{"translate": 0.12, "bottleneck": "fsq", "encoder_norm": "batchnorm", "encoder_activation": "silu", "encoder_kernel_size": 3, "loss": "mse", "decoder_norm": "groupnorm", "decoder_widths": [48, 96, 192], "decoder_attention": false, "decoder_upsampling": "pixel_shuffle", "beta2": 0.95, "steps": 6300, "batch_size": 256, "warmup_steps": 120, "weight_decay": 0.1}
Rows from block 3 of the decoder, named by matrix and row number. Rows with one number belong to one channel. Each number is 128 + 32 x the weight over its row's rms, rounded and kept within 0 to 255. All counts start at 0. After the name is the row's rms in percent of the matrix's.
# convs0: first 3x3 conv (decoder.decb.0.1.convs.0.weight, 96x96x3x3), inputs 48-59, a 3x3 kernel for each
# convs1: second 3x3 conv (decoder.decb.0.1.convs.1.weight, 96x96x3x3, transposed), outputs 48-59, a 3x3 kernel for each
convs0.59 093 [139 105 121 112 136 144 125 174 162 103 138 137  80 116 117 114 114 105 122 135 149 142 103 148  86  84 101 109 150 175 122 131 116 134  78  85 118 159 127 172 194 167 106  91 124 105 136 122 128 153  92 155 128 140 132  94 142 131 177  47 153 186 124 138 113 100 156 102 168 149 113 146  92 173 142  61  93 121 111  99 130 158  90 104 114 135 119 158 127 178 122 120 119 137 106 152 130 154 152 123  94 153 125 132 156 122 142 120]
convs1.59 108 [175  66 105  86 120 114 142 130 150 111 163 144  82 135 128 110 107 149 143 184 171  63 130 135 162 172 142 176 115 158  99 100  82  96 158 139 155 143 131 145  53  54 134 144 123 141  87 133 143 111 173 170 117 160 162  75 172 152 115 126 116 125 150 107 160 113  96 151 110 184 170 134 102 109 145 145 165 134 163  92 133  42 144 148 144  99 116 132 114 162 119  74 143 135 153  99 139 151 148 117 153 150 103  91 115 154 162 135]
convs0.60 125 [155 124 130 140 110 118 159 141 130 136 137 137 168 147 120 122 175 130 158 123 166 134 156  68  76  97 128 127 116 115 108 162 134 142 142  94 121 183 110  93 176 187 168 125 156 127 182 127 150 100 150 129 160 129 157 134 153 166  70 154 124 137 151 137 146 124 130 152 113 125  97 105  79 117 152 103 122 154 102 104 119 168  73 152  75 126  97 134 143 153 146   4 105 143 111 136  99  70 119 149 202 139 166 119  54 138 160 139]
convs1.60 094 [108 113  95 160 151 104 132 110  72  58  55 111 158 175 103 120  77 122 156 158 146 181 137 135  56 120  79 144 129 175 120  85 117 123 145 139 144 103 110  92 132 136 130  77 116 106  55 139 131 167 127 136 109 159  95 144 114  94 173  77 125 137  87 141 145 125 128 121  95 210 146 134 109 159 116 128 126 149 118 105 139 102 103 127 113  88 193 163 183 111 179 181 118 108 121 103 175 183  87 109 108  92 195 216  81 123 112  94]
convs0.61 118 [132 123 122 171  85 183  93 202 129 146  36 139  72 157 119 145 154 101 143 135  95 145  73 131 160  69 120 132 108 197  56 202   0 154   0 127 170 171 180 145 134 143  89 146 122 154 191 129 124 139 107 150  84  75 160 124 138 123 143  87 148 124 128 146 168 144 136 118 117 100 159 176 134 164 127 128  86 115 164 122 139 155 127 158 117 100 121  91 118 119 117 137 126 114 139  90 158 106  79 113 101 105 172  64 193 119 214 134]
convs1.61 092 [164  64 196  62 162  99 138 175 118 152 127 102 107 119 166  91 190 150  95 149  95 119 165 155 137 116 111  86 190  92 221 107 189  56  23 113 148 133 138 133 122 122 115  33  72 162 146 112 158 143 118 157 107 101 144 120 118 151 114 134 165 108 103 109  91 167 133 169 122 117 125 104  80  82  96 135 133 141 135 109 125 130 125 140  91 126 111  79 108 109 143 162 108 134 147 142 148  88 113 151 121 153 104 182 130 166 156 154]
convs0.62 095 [149 117 119 129  79 129 132  58 107 174 107  87 207 134 209 139  74 148 157 137 128 116 127 167 134 175 127 177 144 129 150 125 149 122  50 104  80 106 104  88 134 113 108  70 113  94 126 134  85 149 166 112 119 137 188 115 115 158 175 130 161 193 142 153  96  89 165 161  82 119 125 163 116 126 164 130 129 134 178  95 110 170 175 112 117 131  71 168 128  79 115 115 125  72 110 142 106  98 123 126 158  97 116 136  87 118 161  78]
convs1.62 098 [128 136 122 103 163 101 146 154  87 119 130  93 117 186  54 140 134  82 162  87 141 182  78 179 131 106 101 177 161 127 162 146 131 128 177 152 160 230 139 131 104 149 129 136 153 140  83 119  83 146 194 129 154 147 154 130 100 171  92 152 174 138 107 145 135 142 141  52 144 159 119  97 111 172 151  86 121 124 135 180 130  88 116 116 126 128 101 147 157  44 184 176 109 133 103 133  93 133 149 100 116 131 169 122 107 147 129 123]
convs0.63 093 [ 90 107 167 115 142 152 191 136 103 138 185 159  84 137 122 136 106 174  86 146 120  76  87 140 141  61 119 124 132  69  89  71 133 161 200 201 124 129  99 107 122 131 176 149 166 107 140 132 122 147 125 178 130  93 145 158 144 135 210 162 184 185 172  84 164 154 186 120 162 147 127 173 150 155 134 115 168  91 129 122  94 112 110  96 100 200 191 131 109 117 213 111 133 142 115 117  73  75 100 112 159 123  93 147 151 162 126 137]
convs1.63 091 [169 168  57 132 147 147 111 156 164 133 151 134 152  94 139 130 114 126 169 138 135  97 140 170  92  96 114  57  92  65 134 184 149 162 140 137 146 131  78 133 110 135 128 112 112 171 161 134 156  81 114 120 100 138 110  94 123  65  93 139  59 153 101 128 162 123  73 122  96  96 113 158 150 142 120 163  70 176 113 140  88 113 143  86  75  88 152 114  53 156 127 167 113 100 140 104 139 128  81 120 163 107 107 107 166 152  82 143]
convs0.64 098 [122 108 194 149 136 132 138 101 103 147 147 109 118 185 135 151 117 148 166 152 117 108 176 104 168 126 120 150 186 119 138 145 130 109 121 126 110 169  98 125 111 141 129 123 179 129 115 130 106 112 112 121 117 127 150  73 151 119 173 157 119  79 115  86 142 138 131 132  64  94 130 144 139 141 156  76 129 142 103 135 167  94 107 138 131 164 128 134 139 144 156 175 151 167 120 173 119 127 137  93 148  92 155 139 157 137 205  80]
convs1.64 087 [183 139 106 134  82 132  82 147 123  92 102 103 133 102 177 130 143 111 136  98 114 172  95 160  94 121  88 118 180 170 161 132 171 117  78 123 110 160 133 112 161 150 103  99 151 162 111 118 138 128 103 109 112 111 101 172 134 138 146 118  70 164 118 102  84 122 180  78 135 125 117 124 131 104 134 135 138 153 117 121 134  74 100 140 141 153 100  86 140 144 132 130 160 101 173 134 119  59 135 179  93 118 134  82  79 159  74 173]
convs0.65 100 [131 142 147 179 171 115 105 108 106 141 125 140 161  91 147 154 128 132 191 140 150 172 229 144 171 159 143 119 186 127 110 134 129 151 145 141 130 145 139 112  73 116 102 116 153 131 100  90 137 108 115 110 109 106 107 145 151  81 110 152 133 144 124 197 164 135 173 110 130 132  88 138 119 104 113 173 119 124 107 115 152  87 219 147 151 249 163 134 101 163 123 134 123 121 156 103 140 139 146  65  76 100 122  97 160 158 103 127]
convs1.65 123 [182 133 180 112 193 100 148  82 160  92  77 174 166 134 105  82 133 130 202 103 160 106 112  56 148  97 105 108 105 141 101 173  85 100 171 123 130 138 119 122 145 114  92 127 107  88 180 138 188 110 126 169  99  94 106 160 113 149 140 137 141 166 153 130 115 136 132 147 145 116  98  58 159 106 147  92 113 104  96 118 171  93 151 141 167  79 127 135  76 178  91 149 143 175  59 177 137 115 105 148 134 114 101 121 120 138 147 140]
convs0.66 110 [ 87 152 103 146 179 183 153 118 130 134 158 145 133  68 137 126  97 117 148 172 171 149 172 130 108 138 138 160 145 163 136 135 179 134 153 152  87 148 100 112  70 142 127  97  76 141 123 103 126  93 152 149 179 125 151 132  92 110 161 154 113  90 135  70 116 146 185 137 151 163 101 132 120 143  79 116 202 139  73 164 118 165 125 107 145 164 247 121 177 209 118 179 159 184 164 163 136 138 134 135 138 120 121 158  95 115 112 111]
convs1.66 106 [186 104 142  97  51 117 150 124 126 115 149  92 176 198 102 111 152 160 141  88 146 168 173 224  73  97 126  38  90  67 133  95  97  90  73 104 206 135 198  90 151 148 128  76 100 155 163 108 133 162 161 150 144 138 126 122 163  80 102 134 140  87  81 119 182 149 129 124 112 134 108 178 132  39  96 130  69 125 172 149 115 142 109 155 111 124 132 125 141 122 171 138 140  67 119 146 145 102 137  92 147 124 236 165 194 125  95 131]
convs0.67 104 [122  52 129 112  97  90 146 109 108 108  74 123 130  10 149 152 141 156 127  93 121 110 105 120 144 140 135 157 134 138 164 157 153 142 123 156 120 184 169 161 193 215 116 169 187 152  89  92 124 151 120 141 137 137 123 142  79 209  79 112 102 170 121  89 108 110 119 115 112 117 121  85 157 126  85 166 165  96 136 183 135 117 142 120 118 142 147 103 136 111 127 171 113 149  99 125 123 143 146 123 107  50 154 130 102 105 164 131]
convs1.67 110 [137 136 137 137 195 126 101 144  82 138 154 118  98 185 126 122 153 110 102  96 114  93 145 140  85 119 155 206 208 123  36  41 116 125 137 161  83 111 167  15   0  72  97 102 159 182 114 107 125  76  60 169 118  85 154 104 154  73  96  39 130 148 139 155 148 131 147 121 138 159 167 197 147  93 155 120 109 161  98 110 164  81 123 181 103 158 155 128  79 123 130 115 123 189 168 138 139 193 181  90 132 154 121 125 127 161 115 114]
convs0.68 092 [139 123 113 110 140 135 121 128 137 126  94 115 104 103 135 125 118  84 131 145 164 159 140 139 144 164  91 114  55 102 129 122 135 161 108 123  98  98 122 176  75 155 114 141 149 109 117 100 106  54 143 100 116 128 134 165 109 147 106 119 181 197 130 125 114 157 131 128 164 103  89 167 127  96 131 112 102 150 145 148 114 128 160 112 113 169 163 145 172  48 138 220 211 127 152 125 153 216 146 152 114 117 124 176 148 158  95 146]
convs1.68 089 [107 108 133 124  90 143 156 137 108 147 109 132 155 114 135  69 116 150  90  78 146 114 152 105 143 128 153 132 148  70 161 164 105 120 222  96 117 135 106 109 155  76 122 146 135 118 130  93 144 131 118 135 127 128 113  83 100 135 102 125 144  86 113 121 159 127  90 116 140 100 174 119 146 125  96 121 138 150 118  99 162 180 163 171 158 129 142 108 111 132 176 113 124 111 107 116  82  85 141 116 144  78 128  42 106 127 121 136]
convs0.69 097 [ 79 143 140 140  99 144  90  83 116 125 122 133 130 131 143 123 105 165 128 147 109 156 115 100 145 149 130  78  98 111 148 130 147 125 111 153 117 131 121 161 161 144 174 103 136 133 184 187 118 175 139 155 138 150  93 177 134 112 182 139 122 138  72 130 130 157 132 115 134  97  90 121  67  78 161 120 127 167 120 135 124 141 197 153 115 120 194  97 146  76 122 136 182 125 187 175 191 158 130 154 151 129 144 137  94 137 127 131]
convs1.69 089 [108 132 142  97 167 134  69 110 128 137 134  82 141 114  93 166  82 139 105 132 144 135 143 160 132 131 103 108 198 153 110 134  68 103 185 129 113 126  73 113 105  92 108 173 171 115  59 130 109 113 114  97  79 115 126 118 139  88  97  96 125  79 155 131 192 150 116 163 107 140 182  70 117 171 111 100 155 145  84 190 170 162  79 199 133 135 171 170  93 158 145 124 142 112 148 151  68 157 165  66 125 146 145 108 134  84 141 147]
convs0.70 093 [150 127  86 136 142 128 108 105 171 105 134  74 183 139 124 162 138 124 155 179  98 119  76  92 111  76  79  93 117  85  83  80 169 142  32 188 130  87  58 138 145 129  87  99 170 174 101 119 103  68 109 144 159  94 162 141 128 147  95  37  86 140 123 180 155 145 122  93 113 159 118 155 115 101  62 156 154 158 166 141  98 126 127 150 112 183 108 123 177  94 212 125  75 127  89 122 134 128 129 160 124 114 143  84 102 158 187 132]
convs1.70 087 [ 92 122 140 138  27 145 107 150  87 153 143 137 104 128 128 163 111 142 179 166 162 159 150  97 150  83 115  59 162  97  78 176 162 143 112 205  60 137 151  81  64 128 177 123 154 155  85 122 134 113 101 126 148 119 159 149 160 232 175 129 124 152  92  71 102 102 134  77 150 114 125  84 168 122 152  91 150 126 169 167 147 167 145 140 162 144 110 110 131 125  94 144 124 166 137 133 123 162  67  84  75  89 154 157 151 132 187 139]
convs0.71 096 [160 113 124 109 149 149  76  89  92 132 200 143 138 129 102 141 139 117 115 124  92 116 129  96 133 101 113  90 187 133  74  89 140 138 128 103 141 154  97 130 129 110 154 130  66 164 150 138 156 175 142 146 171 164 128 141 116  88 103 146 189 142  89 178 120  96 167 145 127 122 131 155 107 174 126 161 109 144 200 183 163 130  64  91 104 255  65 172  66 132 195 173 135  79 138 144 121 137 135 160 165  92 125 126 147  85 119 104]
convs1.71 093 [167 117 158  84  87 157 132 103 113  81 108 127 167 140 129 122 112 176 170 105 126 137 129 115 142 146 170 122 165  60 107 177 139 148 111 176 186 137 104 139 115 113 154  94 120  76  90 173 148  92 118 149 146 111 180 102  83 134 175 159 139 160 142 109 120 104 129 131  74 168 137  65 126  46  44  69  99  93 140  78 121 124 156 134 158  35 134 122 180 119 115 141 191 131 105 178 115  84  56 172 129 209 128 155 145 168 133 122]
convs0.72 111 [138 153 206 109 152 163 125 147 154 124 139 160 120 142 131 145 104 151 164 122 113 162 181 133 158 132 124 116 148  80 129 138  96 138  68 144 105 181  58 104 104 128 121  73 156 146 138 164 156 124 187 172 105 181 139 101 132 141 115 122 161  96 118 124 152 156 123 122 164 107 118 177 127 164  98 161 166 131 175 156 113  85 193 175 137 210 140 167 103 124 150 101 117 117 133 114 122 121 175 140 181 136 147 169 162 151 178 145]
convs1.72 101 [ 79 129 135 166 154 188  86 158 148  86 162  87 152 134 188  93 120  97 163 123 162 116 148 103 137 117 149 102 153 162 166 109 154 167 103 173  91 155 139 140 145 142 151  85 152  49 116 105  69 188 114  98 157 103 163 164 128 136 109 136  98 152 108  82 144 172 138 116 161 107  89 151 127 104 113 130 128  85 180  71 153 142 137  89 115 113  85 111 152  92 117 130 154 106  82 134 105 124 116 110  77  95 131 155 119 105 118 128]
convs0.73 090 [112 124 111 124 157 156 124  82 145 122 118 128 151 109 102 149 157 143 168 109 105 120  92 162 141 149 155 173 115 145 104 122 130 125 127 109  99 111  98 126 121 123 119 102 145 125  61  75 138  72 124 117  98 149 127 143 108 155 100  88 122 114 121 152 118 135 159 153  97 131 135  98 185 179 153 162 167 112 117 105 155 189 118  51 173 164 113 153  94 103 143 119  31 143 173  92 131  87 127 138 117 111  78 129 135 102 164 135]
convs1.73 096 [117 168 144 124  86  96 112 124 150 128  88  87 122 132 104 144 111 179 144 113 126 124 179 144 131 162 114 124 163 169 127 111 166 133 146 128  75 165 101 122 148 113 170 144 180 121 137 183 124 185  74 157 155 123 158 160 136 170 176 103 131 129 115  86 144 132 157  99 121 104 120  88 147 189 147 146  86 139 164  99  85 131 123 146 114 119 105 162 148 116 102 187 161 127  99 162 125 120 165  91  81 137 128 131 181 129 135 150]
convs0.74 105 [111 164 137 152 156 149  83 140 151 143 114 102 151 104  76 150 161  91 153 187 132 101 169 122 160 137 142 147  84 158 145 241 187  96  72  68  88  87  83 165 116  71 110  77  97  85 117 159 116 107 106 110 105 116 139 149 188 144 194 142 130 126 136 172 112 124  69 117 155 156 131 147 146 149 150 148 205 232 112 147 135 149 185 133 145 195 147 138 106 134  88 153 105  89  72  91 146 208 111  76 160 131 163 213 187 142 153 177]
convs1.74 102 [105 127 117  76 186  84  98  56 120 125 165 181 118 149 194  92 125 141  58 154  59 166 161 130 173 102 144 146 138 200 112 121 146  92 188 122 114  84 132 131  78  80 112 115 128 159 135 108 171 138 109 165 128 140 163  96  78 125 106 134 136 164 109  97 138 102 116 121 145 188 177 129 139 114 143  74  89 134 109 140 205 114 129 140 134  95 133 134  66 136 190 110 119 135 194  95 108 138 171  85  89 137 154 121  88 185  92 171]
convs0.75 087 [150 111 127 146 141 144 118 138 144 113  93 190  99 133 118  98 172 107 140 141 113 113 109 107 108 127 157 147 136 184 143 121 145 156 140  57 118 128 170 159 183 200 152 125 103 144 214 134 129 151 133  96 108 102 113 100 124  92  83 111 106 149 105 146 177 164 124 171 159 121 108  82 137 127 113  89 105 119 121  89 174 121 132 162 150 185 177 121  41 129 153 114 151 122 144 139 115 138 106 150 123 116 144  84 104 147 145 176]
convs1.75 106 [160  60 136 116 137  99 113 204 135 134 152 103 151 135 125  75 148 127 172 173 150 111 152 130 135 142 142 224 178 150 134 133 143 151 126 151 173 196 116  92  76 122 113  62  88 176 169 137  95  83 162 129 109 133 149 105 110 145 166 117  74  95 114  88 114 127  96 117 138 156 156 105  91  98 116  93 108 188 116 107 131 112 162  79  91  63  74 105  67  99  57  83 114 118  32 105 130 141  96  93 103 131 142 125 130 167  90  96]
convs0.76 099 [140 122 180 148 121 157  83 171 160 108  76 126 108  53 109 139 147 158 150 120  93 101 152  90 103  92 130 119 177  80 140 104 149 145 137 142 146 125 103 115 194  82  85 190 120 120   8 129 161 130 111 110 163 181 117 123 129 135 118 183 110 159 177 133 120 116 131 126 160 124 163 191 148 137  93 162 159 118 151 235 159 114 117 145 142 158  52  82 240 163 162 177 148 126 163 161 151 177 104 102  75 119 181  76  90 160 134 184]
convs1.76 097 [137  63 130 160 105  83 110 125 109 138 109 132 149 148 142 112 143 138 141 153 167 179 133 138 159 123  69 110 188 127 180 130 163 206 114 115 143  66 165 173  83 184 183 149 114 105 109 132 194 130  79  99 195 129  83 143 152  24 142 102 143 126 148  68 115 129 160 108 125 114 164 135 109  27 139 121  90  93 157 143 125 189  47 115 201 137  97 112 128 115 122 104 102  63  94 114 120  89  90 112 136 134 161 169 102 126 143 126]
convs0.77 097 [143 143 160  97 137 176 127 172 159 127 147 146 170 137 140 127 156 117 162 125 116  81 211 146 109  97 141 149 144 115 138 153 150 119 206 121 163 176 155 104 142 195 158 133  50 143 118 134 164  82 111 120 167 120 107 143 113 139  70  68 164 169 142 140 131  97 126 137  99 123 110 112  71 145 137 116 150 143 158 100 160  93 140 169 106 153 152 104 103 130 123  81 156 167 197 118 124 105 149 120 184 152 142 160 138 149 153 161]
convs1.77 098 [133 115 122  73 120 150 126 144  86 157  99 169  87 114  92 126 143 154 127 145 136 153  93 143 159 143 129 159 135 137 102 139  77 153 141 149 144  79  77  84  86 134 150 149 106 129  77 102 156 133  91 159 119  92 117  92  68 141 150 115 106 134 148 123 123 143 171  62 135 146 100  62 118 128  94 102  76 146 121 142 115 144 146 167 152 151 169 101 168 173 124 130 138 142 138 135 111 148 160 103  73  87 130  95 128 111 133 151]
convs0.78 088 [114 176 167 141 125 138 160 175 144 116 168 160 134 162  95 103 121 147 147 140 180 168 129  81 106 118 109 136 167 153 114  76 155 126  99 103 169 100 115  83 148 166 132 140 137 163 164 130 166 128 101 130  85 206 198 123 166  99 163 128 108 139  81 128  86 127 157 140 107 154 128 123 103  80 116  90 149  82 119  98 123 124 109 106 120 100 171  96 114 143  97 135 134 170 162 131 137 114 148 170 156 107  92 118 130 115 138  88]
convs1.78 090 [101  78 117 111 156 124  66  65 170 114 144 124 165 133 169  89 119 110 201 123 136 180 149 117  69 114  92 152 152 116  72 127  75  97  64 104 118 108 163  92  93 121 149 157  82  25 158 131 129 157 123 140 122  97 143 112 175 125 116 166  77 124  69 110  94  92 170 116 126 112 100 103  94 149 144 202  99 144 157 138  96 138 134 138  84 127 122 141 165 208  81 126 113 112  99  95 148 133 156 211 123 135 122 148 147 172 105 101]
convs0.79 088 [ 77 120 127 129 135 138 134 173 176  60 140 122 103 151 123 202 130 146 128 165 145 145  98 139 173  84 148 128 157 165 142 143 138 167 170  68 177 101 114 161 115  66 113 165 132 158 187 142 132 147 152 131 150 154 139  98  62 160 147 136  92 172  91 140 148 112 165 115 115  84 117 129 123 164 149 182 114 131 176  81  67 138 150  99 124 154  64 108 128 139  95 169 219 119  58 119 151 149 117 107 138 157 209 165 135 165 134 143]
convs1.79 088 [ 83 116 144 120 149  80 155  99 183 130  86  34 152 109 132 131  70 195 130 132 118 128 147  88 146  76 127 179  92  82 130 125  85 117 113 130  96 103 143 172 121  97 133 157  72 124  72 160 127 132 132 116  96 138 180 153 159 121 114 104 150 136 105 140 119 172 131 128 113 139 161 152 151 192 122 135 185  71 124 121 140 161 144  96 182 148 149  86 121 120 130 139 152 132 142 142 114  97 136 101  95  84 137 119  88 103 151  96]
convs0.80 095 [105  73 125 134 122  16 130  95 166  81 134 137 130 172 147 125 115 168 119 170 173 170 198 208 102  90 101  94 129  82  75 191 116  66 112  89 109 128 145 123 144 106  86 103 143  92 136 163 128 115 174 113 155 206  78 133 133 140 183 148 129 173 195 103 127 139 123  84  73 182 149 123 160 119  97 152 146 121 121 143 124 117 179 119 115 129  67 181  29 183 129 157 171 125 140 151 158 128 125 143 141 147  80 134 120 180 114 139]
convs1.80 092 [ 90 104  69 204 133 105 126 117 146  92  96 142 124 133 158  85 136 174 204 156 141  57  58  99 115 105 119 134 159 185 168 119 131 215 168 138  63 149 120 143  67  90 129  70 133  58  97  96  88 141 122 127 119 121  98 107 114 123 133  76 126 183 216 114 124  91 187 150 104  89 122 177 156 128 159 164 160 180 134  83 126 108 177 178 143 108 153 167 100 141  90 135  87 126 172 152 128 145 153 102 157 110 158 141 168 131 139 100]
convs0.81 113 [147 159 145 182 206 133 164 150  94 139  93 124 108 105 136 124 124 136 158 105 113 180 139 115 125 166 102 144 144 154 125 149 121 136 114 149 114  80 136  75 108 114 124 115 117  77 141 124  59 173 126 124 106 109 157 115 153 135  87 113  97  97 115 135 150 140 135 186 174 137 144 136 126 115 141 170 253 129 146  98 100 148 165 125 228 172  99 180 142 135 107 154 142 130  97 142 136 109 137 138 138 105  83 192 157 117 145 121]
convs1.81 139 [120 151 116 164 109 133  80 116 168 138 114 150 126 108  99  97 113 143 144 130 186 140  79 109 128 162 136 143 121 145 132 127 148 151 108 131 103 136  93 149 169 145 122 114 152  94 162 121 137  87 171 101 138 137 103 113 136  93 177  98 112 129 143 144  90 170 121 109 105 113 146 145 147 173  88 114 143 187  85 152  70 130 154 106 206  44 160 113 120 141 124 143 141  86 117 170 143 141 107 149 140 111 147 115 110 158 136  68]
convs0.82 095 [139 120 194 135 137 172 151 143 160 123 115 122 154 183 152 173 121 113 154 175 119 145 151 159 122  57 124 125 138 130  92  95  93 149 135 133 100  68 131  90  93 108 122 143 113  92 174 126 137 140 176 172 143  80 137 135 125 131 136  75 120  93 109 120 102 124 134 157  75 161 119  89 120 158 110 117 142 168 151 106 117 186 103 175 161 148 139 104 166 106 128 153 127 168 128  89 130  78  90  87 107 155 104 174 161 202 137 156]
convs1.82 092 [ 81  80 144 151 100 186 144 129 119  92 124 138  93  94 126 132 128 120  78 116  80  88 138 176 142 147 110 166 206 120 150 140 191  90 108 146 152 127 131 108 120 115 105 152 137 206  98 108  81 151 114 102 110 148 137 164 172 180  68 158 148 136 163 130 148 110 121 134 181  95 103 103 133  98 137 107 112  78 134  66 135 175 116 179 131 136 141  88 141  90 208 174 123 144 142 141  94  77 158  64  78  60 117  70 103  92 170 152]
convs0.83 090 [153 111 157 125 159 198 100 160 115 138 170  72 124 129 118 114 116 122 109  88 141 114 131  89 121  80 163 166 146  93 152 166 140  63 113 157 131 164  84 100 119 100  95 122 120 100 118 137 180 101 158 176 115 108 145 115 109 123 156 123 104 184 136 113 133 102 122 164 123 175 141 111 140 210 126 144 131  86 123 126 111  83 126 155 150 193  70 117 211 112  96 160 144 182 103 162 159 141 175 119 132 145 109 140 143  89 118 157]
convs1.83 095 [147  86 163  53 100 129 120 102 133 145 123 132 107  67 130 132  99 117 110 158  92 165 114  99 156 150 177 122 136 175 129  92 129 117 131  83 159 163 121 136 166 165 135 105 164 151 144  88 117 130 106  78 138 189 151 140 152 137 137 118 163 179 116 175 126  87 114  89 129 143 131 130 166 149 126 147 151 109 144 109  95 155  78 142 166 132 119 119 114 172 136 106 101 129 150 109 104  86 172 114 171 127 133 150 116 144 155 132]
convs0.84 094 [135 155 132 162 163 171 143 112 146  79 149 165 103 135 119 104 118 162 160 154 139  55 170 157 119  92 156 150 156  77  69  73 109 108 151 171 155 201 135 125 115 130  98 120 179 129  88 146 104 144 151 214  96 154 159 142 130  90 109 132  95 152 145 141 120 135 118 198  98 101 104 124 124 126 102 124 109 162  91  91 129 139  80 185 137 154 165 191 175 129 138  60  61 157 145 130 122 159 100 129 128 153 125  83 142 170 105 100]
convs1.84 096 [103 164 103 133 129 111 147 160 146 118 125 187 145 161 102 106  90 218 100 147  90 113  94 188 134 149 128  95  81 137 107 165 128 184  77 108 105 151 127 113 144 136  86  54 110  77 173  93 118 120 167 135 192 121 117  95 133 147 151 158 102 135 107 134 128 133 169  97 153 130 171 108 132 184  91 114 128 161 143 124 131 134 111  97 100 129 173 121 126 134 161  89 145  87 141  88 189 182  93 159 137 101 122 163 123 118 152 172]
convs0.85 103 [152 145  79 133 154  96 111 102 129 164 175 134 133 158 117 123  83 136 110 111  90 118  57  54 113  82 123 140 127 167 132 170 150 152 190 157 166 113 161 155  88 120  93 190 162 145 127 126 140  86  68 136  73  79 126 127 154 106 123  97 103 103  89 121  88 110 107  91 156 168 194 181 120 159 169 152 184 151  82 104  95 151  64 105 107 110 110  88 221 207 104  93 132 128 137 181 155 148 145 113 142 195 163 200 199 150 158 103]
convs1.85 104 [108 219 125 146  83 131 173  78 126 118 148 163 144 108 135 146 107  96  70 125 182 179 175 128 207 181 104  51 101 112 106 102 188 119 174 105 102  54 107 110 170 142  88 159 115 141 124  87 175 170 121 138 153 122 128 119  98 175 126 174 106 127 152  98 103  97 135 146 202 142 110 125 129 110 136 126 102 109 126 203 139 136 133 169 135 108  97 128 151 132 111 152 140  74 131 129 102 133 132 166 106 154 134 107 133  89 159 151]
convs0.86 090 [141 192  76 103 151 163  82 123 139  71 176 150 156 109  94  78 164 104 108  99 121 164 152 136  56 168 116  81 133 146 163 128 121  98 159 151  73 109 118 180 111 134 145 122  51 118 100 152 151 133 195 108  80 141 132 126 153  78 112 145 113  91 222 145 119 152  97  99 196  91 154  83 139 156 203 150  78 150 154 119  62 155 134  80  43 164 110 135 136 160  74  83 171 157 151 122 163 115 139 179 111 139 160 169 105 134 126 136]
convs1.86 094 [148 138 190  67 124 112 206  63 130 189 105 211 166 162 130 135 126 181 108  94 181  89 144 108 130 132 125 124 131 138 135 143 107 131 111 173 212  92 124 108 111  93 113 118 170 145 169 133 112 110 111 144 139 101  53 159 107 139 165 182 105 149 143 187 115 166  74 185 167  80  97 104 140 127 101  96 153 116 104 156 118 142 127 123 131  85 146 143 126 109  64 144  95 145 144 122  94 145 168 108 141 141 112  93 138 134 134 115]
convs0.87 102 [ 96 147 120 162 154  70 109  59  78 132  75 169 119  93 132 127  77 198 102 150 114 151 115  69  91 116 115 160 105 161 118  98 148 191 126 171 128 110 137 141 129 153  99 141 191 164 123 126 184 152  98  99 177 129 106 131 138 150 175 155 117 151 149 141 153 140 109 143 163 160 180 117 116  81 108 182 103 125 172 165 105  68 117  47 128 114 153  73 139 135 176 151 157  81 136 159 158 141 106 148  62  96 151  87 126 129 101  75]
convs1.87 099 [135 142  92 122 112  65 176  80 134 118 166 201  98 111 158 108 127 112  91 115 117 149 148  93 137 119 155  95 111  79 123 133 139 105 169  90 111 106 148 124  87 149 126 171 140 170  64 133 163 100  78 106  83 125  91  76 100 111  82 132 123 140 153 139  88  98  96 144 163  73 104 123 116 131 155  97 133  95 137 164 138  62  84 155  88 135 120 163 125 122 161 121  66  98 135 157  74  98 133 110 117 131 139 180  52 157 187 165]
convs0.88 102 [148 126 115  69 157 214 174 105 161 110 144 111  52 168 141 106 129  92 138 150 139 224 160 109  86  60 118  98 147 171 145 160 155 125 165 150 155 119  76 123 110 123 179 127 116 117 119 104 117  87  84 141  64 117 131 112 148 133 163 118  98 101 112 122 147 183 154 131 133  88 132 132 107 152 150  82 148 179 103 117 102 119 136 180 180  54 169 134 166 119 103 126 119 197 168 107 121 167 109 165 120  47 102  91 159 141 133  85]
convs1.88 092 [121 145  80  68 151 135 121 101  74 124 113 149  86 111 206 123 122  85 180 168 130 138 139  99 133  99 137 122  95 138 110 108 105 136 137 137 131 125 100 133 170 111 160 165 128  91 145 104 204 194 144 138 126 135 157 117 115 144  60  62 116 145 136 134  85 125 170 114 132  82 166 118 161 133 198 136 134 144 108 139 123 117 132 186  88 168 134 102 165 151 174  91 170 147 114  80 123 150 144 171 132 124 136 181 114 181 132 129]
convs0.89 092 [114 111 149  93 137 145 146 116 142 159 150  77 166 145 101 146 105 100 116 207 103 111 172 150 133 138  99 156 135 163 150 140 131  99 124 136 138 115 114  49  84 138 131 145  97 166 172 116 147 157 115 132 131 147 156  97 104 130 102 153 151  65 166 109 103 168 151 214 129 100  98 121 157 135 123  87 159  96  79 128 152 192  94 167 107 133 116 137 113 150 127 129 138 143 168 159 117 123 142 151 151 169 114 131 142  63 126 134]
convs1.89 098 [133 135 155 137 160 184  98 128 110 142 126 135 140 107 119 169 114 143 127 137 127  69 114 220 124  97 164 111 116 188 136 113 104 119 136 146 174  83 109 131 131 156 157 146 143 137 163 108 183 190 143 154 139 103  77 179  71 156 117 140 148 114 139 124 140 161 140  49 148  89 120 158 112 102 128 201  87 131 137 147  98 131 130 144 113 142 148 127 169 134 124 110 124 116 115 171 125 142 160  96 140 148  61 103 103  93  82 105]
convs0.90 109 [ 90 123 124 158 147  97 130 158 129 120 111 132 134  59 108 174 137 127 121 142 130  74 118 134 103 119 140 115 147 148 129 166 156  85 113 135 147 156  99 172 145 135 143 143 150 133 100 121  55  84 140  78 132 124 160 151 133  77 123 127  86 103 128 117 149 150 132 159 175 129 130  83 130 167 137 218 185 114 115 151 134 126 162 147 124 208 184 131 195 161 179 181 137 196 189 180 164 155 158 187 180 115 201 149 137 167 135 114]
convs1.90 125 [103 100 164 116 161  41 123 117 145 141  90  91 129 167 147 117 149 125 129 107 122 117 137 110 150  92 184 165 171 140 108 146 151 136 131 142 136  92 138 147 115 158 153 126 105 137 105 149  56 137 190 148 110 149 120 136 170 169  68 179 150 115  39 178 167 119 130 128 184 154  92 120 135 142 161 109  95 119 149  54 162 129  86 144  88 147  64 163 151 104 157 148 109 127  90  74 154 135 110 146 159 119 159 114  49 137  99  80]